Rows from expert 4 of block 7 of the encoder, named by matrix and row number. Rows with one number belong to one neuron. Each number is 500 + 25 x the weight over its row's rms, rounded and kept within 0 to 999. All counts start at 0. Numbers have three digits each. After the name is the row's rms in percent of the matrix's.
# up: expert up (encoder.blocks.7.mlp.up, 16x160x160), inputs 128-159
# down: expert down (encoder.blocks.7.mlp.down, 16x160x160, transposed), outputs 128-159
up.0 117:549500500500500500500517500500500500446500478486500491500500468500500500500500500500484500528500
down.0 122:486430471490500500488500500500499505563461500570500500528500564500500500500500500556363500500469
up.1 111:500500475500500500484500500500497500500500500500518418427478500505499432500500500500567492500500
down.1 088:544452500500500496431500493495500500500500500500500500481500500500462505455500500500500500500500
up.2 085:516500500500500500500500412500467500561500500474460500500523500509443504500500463486497500500480
down.2 110:544500500500500496500511500500500500500500500478541500540500526500500461500500500500497500527521
up.3 102:469500545500500528500500459500375500500500500500500500500472500523445500525452483468501478500511
down.3 087:475455425355509500500500513518500500500500500500500448461500525500577500478500500500499490500500
up.4 088:454500500503500500491500500472504500500517500500500500500500500500500500491500500500500500514500
down.4 119:500500486500505510473500500500500512500500555500503515500500500500500500502476500500500500500500
up.5 095:500479500500500500496518500500500500528500500476500500500500500500500500500500504500501500500500
down.5 100:500527500500500561500500471481500500456518533500465527500500500496500487500500500500499506482500
up.6 105:572500500545535500517534500510500500505467505500530522500500500500437450568405512500500513500500
down.6 106:500500500500490500500500461500500378500546500500500458500416514500500488585500517471489500500500
up.7 090:462500500500500500500500500500529500518482513500500500500503477500500500524500512500511500500500
down.7 123:500502500500500500500540500500500500500500440599500431500500470500500491483500478526500507521525
up.8 114:485542507500500500500500500500438500500500500484500500500500500434453500500594497500511500462500
down.8 092:500490500496532500500500500407500500500500500500500534500500500500582500500435500533500500500500
up.9 114:544500500500500500598500500476500499500500500459504566502500445500500500488500500500500500500500
down.9 090:483500477494484498500500500492496495500500500500488500488500500500500500500500500500459500500483
up.10 100:500498500500487500480500515500495487573500566500500500500500500521461551500542439500499510500500
down.10 112:500553500500556491569531500500500500500500500500500562500500500477500450500500500500584500500433
up.11 093:473495560447500500500500500553427500500500490547500500500500500466500500500500465500500500500534
down.11 103:500500500553500546507516476500500500500500500500500500500500540500500500500500500500451516500500
up.12 117:595500525489500500500500500500500567479485500493543500500482500500460460544500500500501500500500
down.12 098:525500465500500500485442500500500500500500500500500500473500500500536500500500500500500499500500
up.13 109:500478500508500489500500500500500493500500500500500500511556500500576500500463500500495500500500
down.13 078:477521500500456500500476500500533500500500449500500484582381476513422500500500500500500559500500
up.14 111:505500446470500508500500444492558500491511500508500557482500500570500500525500500500500424463545
down.14 100:500500523500548500500479500504500500500500500500500500489500500500451500500501500447500572500500
up.15 101:500543500500500519449500458500500482500500500506415500447492548500500421500548500532533500500500
down.15 114:496500500534500410500500442503500474500500485514469429459500500500500500500500500500500463491500
up.16 069:500525494500500469440500500500500561500447500556461500500481500500484500541500500500498497500500
down.16 089:500500500500510500516500451500500513500470500500500500554577500500500500493500500500500500500526
up.17 094:497497500499500501500500475500513500500500500513500500431500500500500500500527470501509500500500
down.17 083:500500509500500387535500500500500500500500500548500500530455487500500520471500509528500500500473
up.18 091:505500520500500515577500500500511500454500500403500500500596500494500500500500437500500510500500
down.18 111:509500513500465489500488500500500506509488500503500481500471492500500487500500500500401500500500
up.19 088:500493500500458500500515500500500500500450500571534500500524500500513500500500500516526598500500
down.19 135:463500506500500500517551483466500514500500526500500515445500520500500500500487500500500500511500
up.20 095:522500500500500408500500504500500505500565537500500500500500500473512500534500560475563500492500
down.20 101:500500500500504449500500500500521500500500502460500486550500500500500500505500539494513484507529
up.21 083:500500509481486510500500500446500500500500500474503500480473500500500500556479531500500500500557
down.21 101:500500477507397469500480500500500500490550498545500500500500500496500500489523521500500557503538
up.22 102:500500500507504506500500500500500561500500500446500500572489500500500500567432500500500500500500
down.22 104:500500501532501500500500500524500494500500517543452549500500500500500500526500500459500500500500
up.23 104:500500500465500500504500500500500500535500546508500532500475500500500500500500500500498500500500
down.23 120:487500420500498500500500478500500500439500511500500500500459500500500488568500500533523494500494
up.24 102:500502507554522500500472500500500500500500513500497500479515501423500451500500558569505500500500
down.24 088:501507500500496418500500500500533557500535500500500481500500500500500500470495500510500500500534
up.25 115:500493500469438478500453500500500597500489500495500525500500438500500500500499394574529503500500
down.25 131:500447500503500500558500500500538500478533504500500481500500500500500500486500489452470500471510
up.26 094:500550526496500500500470500558511500500500497500500502500491500500500500500500500500636500500500
down.26 091:512483500444500488514500500500500544454449504500500465505498444500473500500500500500500500466503
up.27 092:500500500500500500500507500500500500504500500500438500500500497487500492500500500500653500500500
down.27 104:500500500500500500500500500500499500500527500500500500500500500500500500500500500500468500515500
up.28 096:490500500500500520500500406500548500443500514500500500500506500500519500529500500500501492376500
down.28 097:500500500500500500500456529472507500500500500500500500500544500500500500500500500500500510500500
up.29 116:500500500500500500500597500500500413566500506602500463500465500498432500500500500525522497500474
down.29 092:500512409500500520500425500500500504500466461500500500500499443500500500429484500500500500500500
up.30 107:532545500500470500500500500500432487518500500492500500504500500504509500485495500500481500500444
down.30 103:500500500500515500500500526500500497500425500500524457500576500500500531500519500500401500426500
up.31 076:500520549500500494489490500500500500500500500500500491500530487500500500500500500500500500500500
down.31 090:494500500500500500500366500439457500530500540500500500500485449410500494500500468500438500500500
up.32 099:514500520500472448391483492526500500500500500500500478590546500500500480500500500500514500415429
down.32 096:500500500500500525500500478500500598387500543500519519500461500500578430485503504500442500500500
up.33 096:500500500451500461480500500500441432530500466479500500500505500500500500500500500500505478500514
down.33 100:501500473506500538500500500500500500517500500570505498498448533508500500609462500500460500500500
up.34 104:500464535504450499500500501491500500613500457500500500500500500500500483500500461500524500536500
down.34 080:500500500459500500434500535500500500561500516500500500500500459500500500500500500500529449496500
up.35 098:500500500490500528500500500523483500500497500500492500500528500515500500500413500500477527500500
down.35 116:500500500500532500500515500500538500510457526500500500500458500500500500500500500500358518500509
up.36 091:533500500482500497500500517500445519500517530500500500500500603500500472500500500500500527500452
down.36 110:500500493445500500500500500500500540482515519500500500500583453500500500497500500500500532487500
up.37 090:500450500507500500500503493506500500521500500481500496491500523500506500500500534529502500485489
down.37 102:500461530500455500518500510500500500457484500500500500500500543500469499434547500456475500507500
up.38 105:500500500519513498500442459500500500584498500500482500522500500500509455559500500451499500500500
down.38 104:498424500376498500476500500423504500445500500500500500500500500483500500500500500500500500500500
up.39 086:500500500500568500579500517522500500515500500500500500500552500500500500500500500442474560443500
down.39 103:500500523500500500494500500481500500470500499500500500500489534505500500500539500500377500491500
up.40 098:500478500500500497500464500500500500500500546457549500500521500475489500500500500500500500500483
down.40 088:500587500505535500500500462500500500500500466500398500500500500500500442451500500500500500500513
up.41 105:500500500500500511399500516500544500436500500500500500500500495500500500500500515500507500464500
down.41 084:500500451414500500500500500546500528517500500500500500567500500500482500470437500500500500500500
up.42 094:500465572464500500500500558500500500500500500475487500500428500500500500500527500500500500500533
down.42 091:500500446500500500500500500500500500499415500520500500500500500500500497496500500456500500442500
up.43 080:500500500473500444485500500379500554500515475507536517500500500500500500500515500500498518500500
down.43 108:500594500394500500500500500504483500487500511500500500500500500500500525459500500510500500478459
up.44 108:555459500512500500501500500500481465500500529500500468500500500500495500500500534500529500500498
down.44 095:514579500459459500500500500500500500498500473500479463500500513500532415497516500500500520567522
up.45 076:500609500516500523538500499500542500500500500500500500500540500500500500525656495500543486500500
down.45 088:485505500500500563500500575500500512500481472500500500500555500500500478500500500500481500500547
up.46 080:500506500526500500473493500500525500468491536500509500500500588500486500543500500435518500500501
down.46 083:498500500500500517512529500500500500500500454500589500493573500500427500500500456500476500500500
up.47 072:500500500499500500500454409476500500487500500500562500476500500500500500500500500500515500427500
down.47 083:500500497500500500500500472500500492566500500483417500500611500562500500579474500509500440500500
up.48 086:500500500500475528500500540480500500469500496500500479518456500500500500451545527500524500472490
down.48 092:500500425500500495500500498500423466500500500500500500513528552453500467495510521524500500500500
up.49 093:494500500500500501500500504500500500500468511519500500500500500500500500500500520500508504500500
down.49 094:500500503500500500503500476500500501500500436500500500500500500500518500500500500500500500500500
up.50 073:500500500486500500486500500500500500500558500609500500500500518500500500500500500500533500500471
down.50 097:500500467500500500500419500503500500449480500473500500500494500500500518500500500495500500500500
up.51 080:500526500532500461500500500500500500500500500500524500500482500500500510461500537500530500458500
down.51 075:500500500500500494466557515500494500500500500500569555528500544500500500498500500482487497500500
up.52 093:499503500536500500500532500500500500500484500371498500500526474500500512500500489510502519500519
down.52 085:500479500500500500500612550500432500500488500582583500500500500500500500500500539500500500500500
up.53 107:472500500499464500475493496500585500500500500500506500500500500500500498500489511561500503500500
down.53 100:500503439500500500500504500500468591500419500508500546452520500500500514500500500500500501500500
up.54 078:500500500540500500500500500500500500500506500500503500500500500500500478602460500500501500500501
down.54 098:500540500500494500500500500500520500500500500500500500500500459514385500500497500513500500500500
up.55 089:468500500500481508500500500500568500500500495500500500500500467500576500430500486500594500500500
down.55 091:500500500500500500500500518500458465531500500559500484456500500500500500448500500537500500500469
up.56 112:500500500500500467502491492513514500500500500500525507500500500500444500500500459500499557500475
down.56 093:500500500500500500500500500500500500500500500500500500500500500500500500500518440500464500500513
up.57 088:459500540500500450500500500500551500500500500450500500500500500500520500500514523616498499500573
down.57 092:500539500500419520500500500517500500491469493500500540500500522496500500500442419475525500500500
up.58 112:500490500500495500500500500500500500500544537500500486497500500506492500520500513500496501510506
down.58 106:500500500500500500500500531500500500500500500500500500500500432480500453500500500552500500500444
up.59 101:500500500500500500500500500500520462500500526539500425393473509500500500494500500500499500500500
down.59 119:526500500479481500560405500500500525500500443505500547524500500478500500500488500454478500500500
up.60 099:477554464500500500497500517488504500500521500500448500500500500469500500500530500581502500451500
down.60 104:500481500500500500575500502492500487503500500500522500500500500500493500527412499519487515486494
up.61 087:500500500491500500477500500500500500500500500500500495500498500500500470500500500499501500500500
down.61 088:558500500500500500500500500500444500500490500500500500552500469427500495471476500500470500500546
up.62 095:467500500500500500518500491500500500538522500527500485471500562500500500500459529500554500500500
down.62 089:500500472509500500512461500500500500500500467500500500500500512500523500551500500500500416500462
up.63 089:438500500529500544500500500500500500440500437500500448500500500477562500500500500500501500500500
down.63 102:500500500410500500500500500500505500523500547543472500500500500500498500500500481500491505500500
up.64 099:500500500500478500500500500500500558500500453520500500500500500500529500445500507560494542500500
down.64 114:500504500500500500500500500504500500500501492500500546500486526502439489530500462500500524500500
up.65 085:500500513500500475500500484500529500500500500500500498486500479500500500522500420500502500500500
down.65 096:467500500440500500470511500500500500500500500500500458500499487500500500500465500500409500463500
up.66 093:500529430488500520479510500500500500500500500521500474471500500558500500500428500494499500499500
down.66 097:441500500500500500497500500500500500525500515494500500550500500500500500534500500500443440500500
up.67 111:500500500500500509489500558500479500500500500492500468500500500500475471519500500500477500500500
down.67 107:509500500500508434500500528476510500500500500500490500500453482467628500500579500582500515500500
up.68 091:498482491500500500500500500543483534511500490500500500455500500513529500500507512500491498449500
down.68 092:532559423452503512500472489500500500500500500491543500460487495500500500500500502586500500500500
up.69 104:512496500507449511462500475500500500500493498500500500500500496508512521476529495500510500500500
down.69 095:500500500500546557500500500500500500500579552500500500477458500500500443548500500511500500500500
up.70 092:500492500500500500500488500500500554500500500543500542500500428492500530500500500500509500496496
down.70 093:500500557500500500490475500500500510452500500500500486500490500500500500500500500409447500483457
up.71 076:404510500499476500500500500500500548500519500500500500500500541500467500590500500500519500500536
down.71 087:513500500500500579500500500500525500510500500505500500458500500500500500500500500437445500500500
up.72 114:427494500426503500459515473500500500400500497500500500468500512500504500500500480500510500460500
down.72 098:500500518500500499500500502526500500513500500500500399500484500500586500500466500500454500500500
up.73 147:523409500500472500500500500488500463500500511500500500540500500500500500455478504500493512500552
down.73 126:489500483506500479479500521490480500500451500551507500505509500500500491500557500500513508500500
up.74 118:500513500500517500500500500500500500500500453490509500500592528500500500500517504545519500505506
down.74 112:500437500425500511500500500500500500500500495543467500500494500467500507500518510500469500500500
up.75 147:500500500500500471500504483500500512500467500471500500522471515468498475500500572500500500441500
down.75 101:500519398500474500532421503495500500581500500500500514500468500500500500500500500500500500505505
up.76 086:531500500500405500500500500475500485500500500500500500473497500536500500500500488500498498500500
down.76 110:457500500500500500500532500500500486500500563500514500500500500500491500500519500500500500453500
up.77 085:500500438543463416490413500500500411475477500500500500482500500500500506478480500500554500497500
down.77 092:500500500500500500511500500500500500500509512500468527442500500500497500500500500500500500500500
up.78 079:500500500500500500510511500500500500558494519500500500500500556500500486505500500500620553501500
down.78 091:500560500500497500500479500568500500500500500513500500500450500564500500500500500500500500602500
up.79 113:480523535500498500525500510500449500500521500445500478555500500500500509537500500500501500513484
down.79 109:500442500466500547500500491500500513500500500477500500490500500500500397500500500500500500500503
up.80 099:500500493413500517500500500500539500500469500500500500500500500589546500552469500500499474441450
down.80 095:500500458500500500472500500425511500509433491512517500551500500500548481500500500459458500500500
up.81 117:500500500500500500514500505500500500500527498500500500500464543534500528500495437500500500500500
down.81 112:500583500500500566500500500445500500500518500500494500483500500500526562544500500487500506500500
up.82 084:500500500500512500500530500500531500490500500500489500500414562469545500526500500500501500477500
down.82 096:518500500500500500507586500500500513500560500503459500466500500500500537452510536500604500509501
up.83 114:500500486500500500571487500500500500500507486499500510500500500554408500500493553555500502500500
down.83 112:500500500510500524500500479509500571515461491500500500500500500500500500500500500514402472460500
up.84 107:500500534500504500521500500500500466500500446507492500500500519426500500500500545500548480500500
down.84 094:561506500583500510500500499500500559500500488500500467500500500508500500570500527500500500500500
up.85 106:501500500486500500486513500500500500500500500500492464500500500500500500500413500500496500464500
down.85 093:579500500500500496448462532550500500502500500500500544500500462500500500500500500500542500500500
up.86 093:500500473500500502481500500460500568500534500583500480500500500606500500463500500500502528500500
down.86 071:521500500375500534548480500500563500500500530485500500500500481500500500461527500492501500500500
up.87 097:500500500500508500500510500450500500592500500500500479500500506500500482500553500522560500500539
down.87 084:500500500500526500465500500533500438500422500500500495500462500580500500594500500506500597500500
up.88 094:500500486500500487479500435500500500500500497500500431508517412500500551546606490500496500500500
down.88 087:452500500499502527500524546500500500468500500500588500500485500500500500567500500500500500479500
up.89 107:500500449500500466500491500500417453521500500500455500500500540500525500500414554494500500500500
down.89 108:449500500457500500500480500500519500500500489500531500500491500500622528570539500500498500500500
up.90 103:501500500500500581500500500548500500500477500500500534500500497500514500500500500500499500489500
down.90 111:478522500500518519477500500500500508500500500500500416515536527464500557576500500500462500500422
up.91 108:500489486500444500551500483520500472500500500451500500500500374500500500500500522499499500500539
down.91 088:479500500504483500500486474544491500467500500500452500464490500500500500500500500561494446513522
up.92 088:500500500500500500448500500500500529500468500500500500504500435488500457500500500500509500500500
down.92 100:478500428500500500500545500500500500500524500545500496500500500543518500515500549500500500500488
up.93 116:500486571500500500500500500500500500511529500500500500500560500500500466500500500500501492500500
down.93 098:500500500500500500500500472500497429500500500500500500500500500500500522500506593493495500500487
up.94 112:508500500491495500504508500500500500500488500500500500450500500485487506488500444500500500456485
down.94 114:500512500500411456500517500500500424471525500503500500500502500579500500492500500488402472500445
up.95 099:466519500500489500500517566454521466526500463500500518420500500465500500544495510500509493546501
down.95 101:500423500500500500488471500500500545500482489535518470557368433483481500518500500498500500500500
up.96 129:500500500500500500500500480500500500457500500500521500500452537486500500500500500500500500504541
down.96 100:443500500500500500500500502536500500546500500500500500500500400513500500533500441500500500500452
up.97 088:500500456500500500393500511500400501500500461500500560500500500496500500567500500513500500500500
down.97 111:500500500500500506500585500500500500500500500482500500573500502500500500545500581500470500500500
up.98 107:481500500500504500500500500500500500500526486492500500428484500511450500500500558500506429500487
down.98 091:500500470500458521577500481500500512524500500500514500500530500521500481563500500490500414559500
up.99 118:500500500500446500500416467596500500500500500504500500431447498500564500500500500500499506500461
down.99 093:500500500500500500500500500500500500597471508485500500500500500481500451500614506547485474495505
up.100 096:502500493500500499495500500500500475500500500500500514500500500479500500500500536500500500500500
down.100 090:512500500425500500500500613500500586500500500449500500500500500488500500500500500500434500500464
up.101 111:567500538460493423476500472500500473500403594468500504500581500500500500512500500500500500500500
down.101 112:479569500500507498496484505500500500500500488500500500500451500500500478543484500492495485505496
up.102 104:500500512500580500507500500500486500532500455500500500532500500410521524500500500490501518500483
down.102 072:500500538500500500500494500500500500430502500450532528500500500500500478500501440500449603500485
up.103 092:536500500475500417552560500491500523467500474500494500438500391500500513500436500500550503500505
down.103 094:500500500500421500523424500500500500470507490500500500500500500497500495529500500500500500500500
up.104 113:515500503500500485483500527500519485500500525487550500500500500500500479500439500567501500500500
down.104 106:539500435500488500479500500472525547452500478535500517500500500500500500500500500500535500479474
up.105 077:500500500500500500507500540500500500500603500480519500500500500441500500446500590500500542500500
down.105 120:493500519529500500500500500500500500500492555489500500500499515500500500500500500500467500500500
up.106 081:500500448500500617500500486500500500500466451500500600500543488500572500500500500500506500500505
down.106 096:500500500562500487500500475500500476500500523500500445474500480500500460500500500441500500509500
up.107 103:531500500584473500500437500514500499500500500494549500500403542500492500500500562500507500500500
down.107 085:500500500500500500500547500464500505500406500434500500450500453500500500500497500500494500500500
up.108 086:500488500484500539500577500500497500500500500500431449500500500500500500559500500500503500500500
down.108 118:500500500500513500469436500456500503480500500528500511500500507443534500500500515513500500500500
up.109 109:500396500500500500500500500500462500500500502500549500500500500559467500500488500500505500500500
down.109 104:496500500466500500500567500528481500500500500503436500506436500500466500500500556500445500500510
up.110 129:500500500510553504500492500549500575458561502500608460500501500500499500500500500504495517500500
down.110 095:455500500500500500489500550500500500499500500500500500500500500500535500500527500500444500500416
up.111 068:500500502500575488500500500549500500504500500500500495500480500519418500500500500500503500493475
down.111 086:481500500500475500500491500452500503354472500500500500500500477500500529500500500500500500483496
up.112 095:500500500445525500500500500500500572500500500451500500500500500500500500500500500472500574500500
down.112 100:535457500538508499500500500500500500500500500562500500500489554500500522538500529500500500512500
up.113 099:500500500500531500457500500500500500500500495500500500500500486563491500495494431500610495472500
down.113 109:500500536500500494500500489500500500500500556500500518500556518449475500500500497540463500500524
up.114 115:500500500500497500520445500500500500532532624444500500509500500514490500486487569475501519500500
down.114 095:500512500500500500500508500500500500468500453523500500500500500457500500495500500500474540500500
up.115 095:503469500500500513500500500500500500500491500565500500500500500500532500500478449500501502500500
down.115 107:500500500500535486500500500500500511500496500468551500519527500500476500556442500542383500500500
up.116 065:500500438515500500500500500500536498500500500500500575449500500500460500535500543500500500500500
down.116 111:471500426459500525500500517500500500500500500500500512500493427500552500500495500493500500500500
up.117 110:495500565500500500500500500500439500500500500500481500500500500595500500500418500511491474500529
down.117 116:529482500500502500500500516473472500420500500509512500500500500500500500500500539500438501534500
up.118 093:600447500428500500500500486500500500518522523500500543500500500500500500591500509500503500597530
down.118 095:500516484546500500502500500500543500500500432493512636500525500500500500538500500500500473500500
up.119 091:500500475500484500500500458500435500500500500500500500503395500500500469500500500411524500500500
down.119 089:500500500468500500507513500500500500499612500500500500522500448480500499500500500521500500500500
up.120 086:500500486486500498492500510500500500500488500500515500500500470500500510486479488500484500500444
down.120 099:500500500500460500500500500500493500500545554500500500500500500579500500504500500500512500479500
up.121 088:500500494491500500500500500500545485500500500500558500500546500500474500500500540500498500500500
down.121 100:500474500495500500517416500500500542500500500500500500423500500500500500500538500422500500500500
up.122 107:500500417500523500500484549500500500500438471379500500500500530439500500500500500500533500500500
down.122 118:500488500500495549500500500463500405452500500500500502487526500560448500511500500500458465502500
up.123 094:567500500500500520533500500500500474500462460500530493502444500500500500455500500500504495498500
down.123 110:454462510500500528521517500500481555500500500500519500500500500533500473506500500458387471511487
up.124 077:500486500500500483491500539500500500500485500500500500496500500470500500500500500500500500500552
down.124 100:414518570451500500500500500500501500500465500500462500500500500500472500500506500500500500500500
up.125 110:500529500509549456474500500500525500500500522473500500500500578516439500500500500500463500500500
down.125 099:518472500500500500462515500500489530546573500519451500500500500500503500513500458508495500500454
up.126 112:398506500500500500500500500516500500500500500500500512564463496500513500500500555530500404488500
down.126 102:500472526500500506500500532500500500500500566500507500507556509525500500500509500500500500459500
up.127 110:446488500464519541500507500612500500500500500500450500500500505425482500572484500500498440506500
down.127 100:500500435500539499500512500484500500500524500500500473500500500603500565500500498500500500500500
up.128 089:500500500538500500500500500500480500521493560500500500500500500546500500511500500500498500481500
down.128 080:500500500500500470500500461500502500500500500500500500500467490466476500500493500500500494500500
up.129 111:542500500500500490500500515500500486467500500500500527500500500570448500505497519500473500500558
down.129 101:473465500499500589471500500500500500554493500503500500500500500422500500500500500520539500500500
up.130 090:500479500500500500500444500500500500500500500526500500496500500500500487500458508447498504556500
down.130 121:500500500527556500500500501500500500563500500500500436484500477500500500500500479471474477500500
up.131 083:500537500500500500445500500500448497500500500500543534592500501496500500468500487500502500469500
down.131 106:451500500623500500488500552500500537500500500500500500500500500500489500500500506548500574500569
up.132 094:500471500485500500499500535500458417500500500500537500598500489494455500500447500500500500524500
down.132 092:516532500500500498594500500500500500496500500500500500500520471500534500500500495500500500470500
up.133 118:474500500499500500500541500500500500500480501500500498500526500500499500500504502500499509515450
down.133 108:500500484570426521522500500500477500472480542500500500500387500500500484500500500428500483500530
up.134 100:449500500517500500500500500530500500500500500584500500500500500490500500500498500500500500473500
down.134 081:500479500500500500500500502500500489500492526500502490500500500500500500500516500500500503555379
up.135 114:500500480500493500500469428500500519500440500390500477500500500500500500500549500500500500500486
down.135 084:504500500500500500502500500500500500500500469428505441500475500500500500500500547494450487500500
up.136 092:502500500500515500492500504500500500500592500500500500500468495500526426500500410498496500500503
down.136 086:500557500500500500500477500500500500494500500500395500498500500500477500520500469500500500500500
up.137 096:500523462500498436500500500474500500500500500500493459475500490500500535500500500500566500524424
down.137 091:500459482500500452500484500499500504500503507500500500545500500500476533500484500500500459500500
up.138 083:475500500500509500500500461497500500500500485579497500500500543500507500500500500542504575500500
down.138 097:460500500500500500500500500500500500500500500500525500500500500500500500500500500455415585445442
up.139 113:479500500500476500500500500500500500511476492500500497500500479500500500500500530500500474500500
down.139 114:507500500500498500500500500477512500511529513500500500500500500514500500500415500500500500585500
up.140 089:500500500500466500500500529500452500500500500468500526500500515534500507500500500500517616500500
down.140 084:500491500421477500500500500500500500500500492549569500500500500500500500500500500500500500500500
up.141 102:500500528500500500500588500500500500500500500500500539500500521500525500500500500500465500500500
down.141 101:500500452498500500432500500500488500500545526500486461500400506503500500500500500500500500500500
up.142 085:500500500500500500499500500500500499500500500500500500500489475500500456500527500500505500500419
down.142 100:494500571529500500500500566500500536500513500500500530430500500500491500500480500500497459500519
up.143 110:500500467500491500500500496500530500488572500500500441550500460500500478500500500500513417552500
down.143 114:500500500435500459542500500486500409500500475534500500500516500500500500500562437500500575500500
up.144 099:500432500500500500500487500451500493500518500587500500500496496500500500439500500500557491500500
down.144 074:496531500500500462500500500500500508500500500500500500500500461500500497491500500500560500499500
up.145 146:460500500458465500500500500494500498475500521490500432465500500500430500500500500500531451458500
down.145 127:500489492500500500500500478500500512500500491495499500500443540500509500500501500472500499500500
up.146 108:500488500500504509531500522500500499500500500500500486500500500500500500525500500500496542509500
down.146 119:500500500488568500500495500450500570500416500496500500500497500500500500500500500500491482500500
up.147 107:500500461500497500500500524500524559506581529500500500500500500500512474500540494502546500445436
down.147 112:500500500480500500519500500519500500500500478500500513500489473483500508500533500500500500500500
up.148 110:500500498500544487500511485500496525500500516493500421474531500500472503500500435500509500480477
down.148 101:455500500522473510500500500559486500500500500459500500500523500500548500433500503520468466597500
up.149 079:500556500521500500479500500500500500500435500493593519500500500500500376500500500500499498509487
down.149 091:500500500500500500500428496500539500500500500500500500500500490486521505500500496500500500532500
up.150 121:500477500500500500500500500503500500500500500500500500500499500500500471483500506539504500500500
down.150 078:418475500510500529500450500500505500488500500500500500500500522500500500505500514429500500500500
up.151 103:500455461518500521500500500500500500500395500461500500500520487544504500500500500557496500418468
down.151 093:500500500506500500500500500492500500500500500508500500404500500460500488533500464500500508500500
up.152 098:500500530500500507500500470500532500500531500580445500569500506500500500500500500523634572475432
down.152 094:500499500500547500500500500500512522500500498500500500502500500500500500518500500500500500500500
up.153 103:500511507500598500500500500529500500500500500497500500500500500500536500447500500549597504517478
down.153 106:420500500500475477500492500500539500500500500500500500500500531500500500499540564454500500531500
up.154 103:500525500500500519500403500577440500500500476500500500500500500595496500500500456591505570500500
down.154 098:500500500514500472500500500577549542500500500413500504500500500482515500500500500500500498519500
up.155 105:491500535564482539500500523500500500500500500501448500545511500500520517502452454500494500500521
down.155 088:500485500500500511486516459500500506528500500500547500500500500500499486500525500500500500500500
up.156 108:500500500500514493500500500500528500588500504500525500500478500500505500500500500500500496528474
down.156 102:500496500500447500500539500505410513480500500500500500500510466500500414568577500500508540500528
up.157 082:500399500468475500462500500500500500500500500500500500500500524500500500500500500486524500473500
down.157 104:500500653500553500500500500500572500500500538500466459500500500467500500500500526503500500500480
up.158 099:500500548507500521500497500500507531500500500500500500500516456500500478500500500500513500500446
down.158 098:500500500533510500507500500500500500497481500480497535500500500485500500500500500500500478500500
up.159 108:500500500500500500500500504533500510500500429500457500500500500500536500501500541500500530500500
down.159 097:500500500500500500523514562500500500442500500590523535500510500499531426500497503562500535500463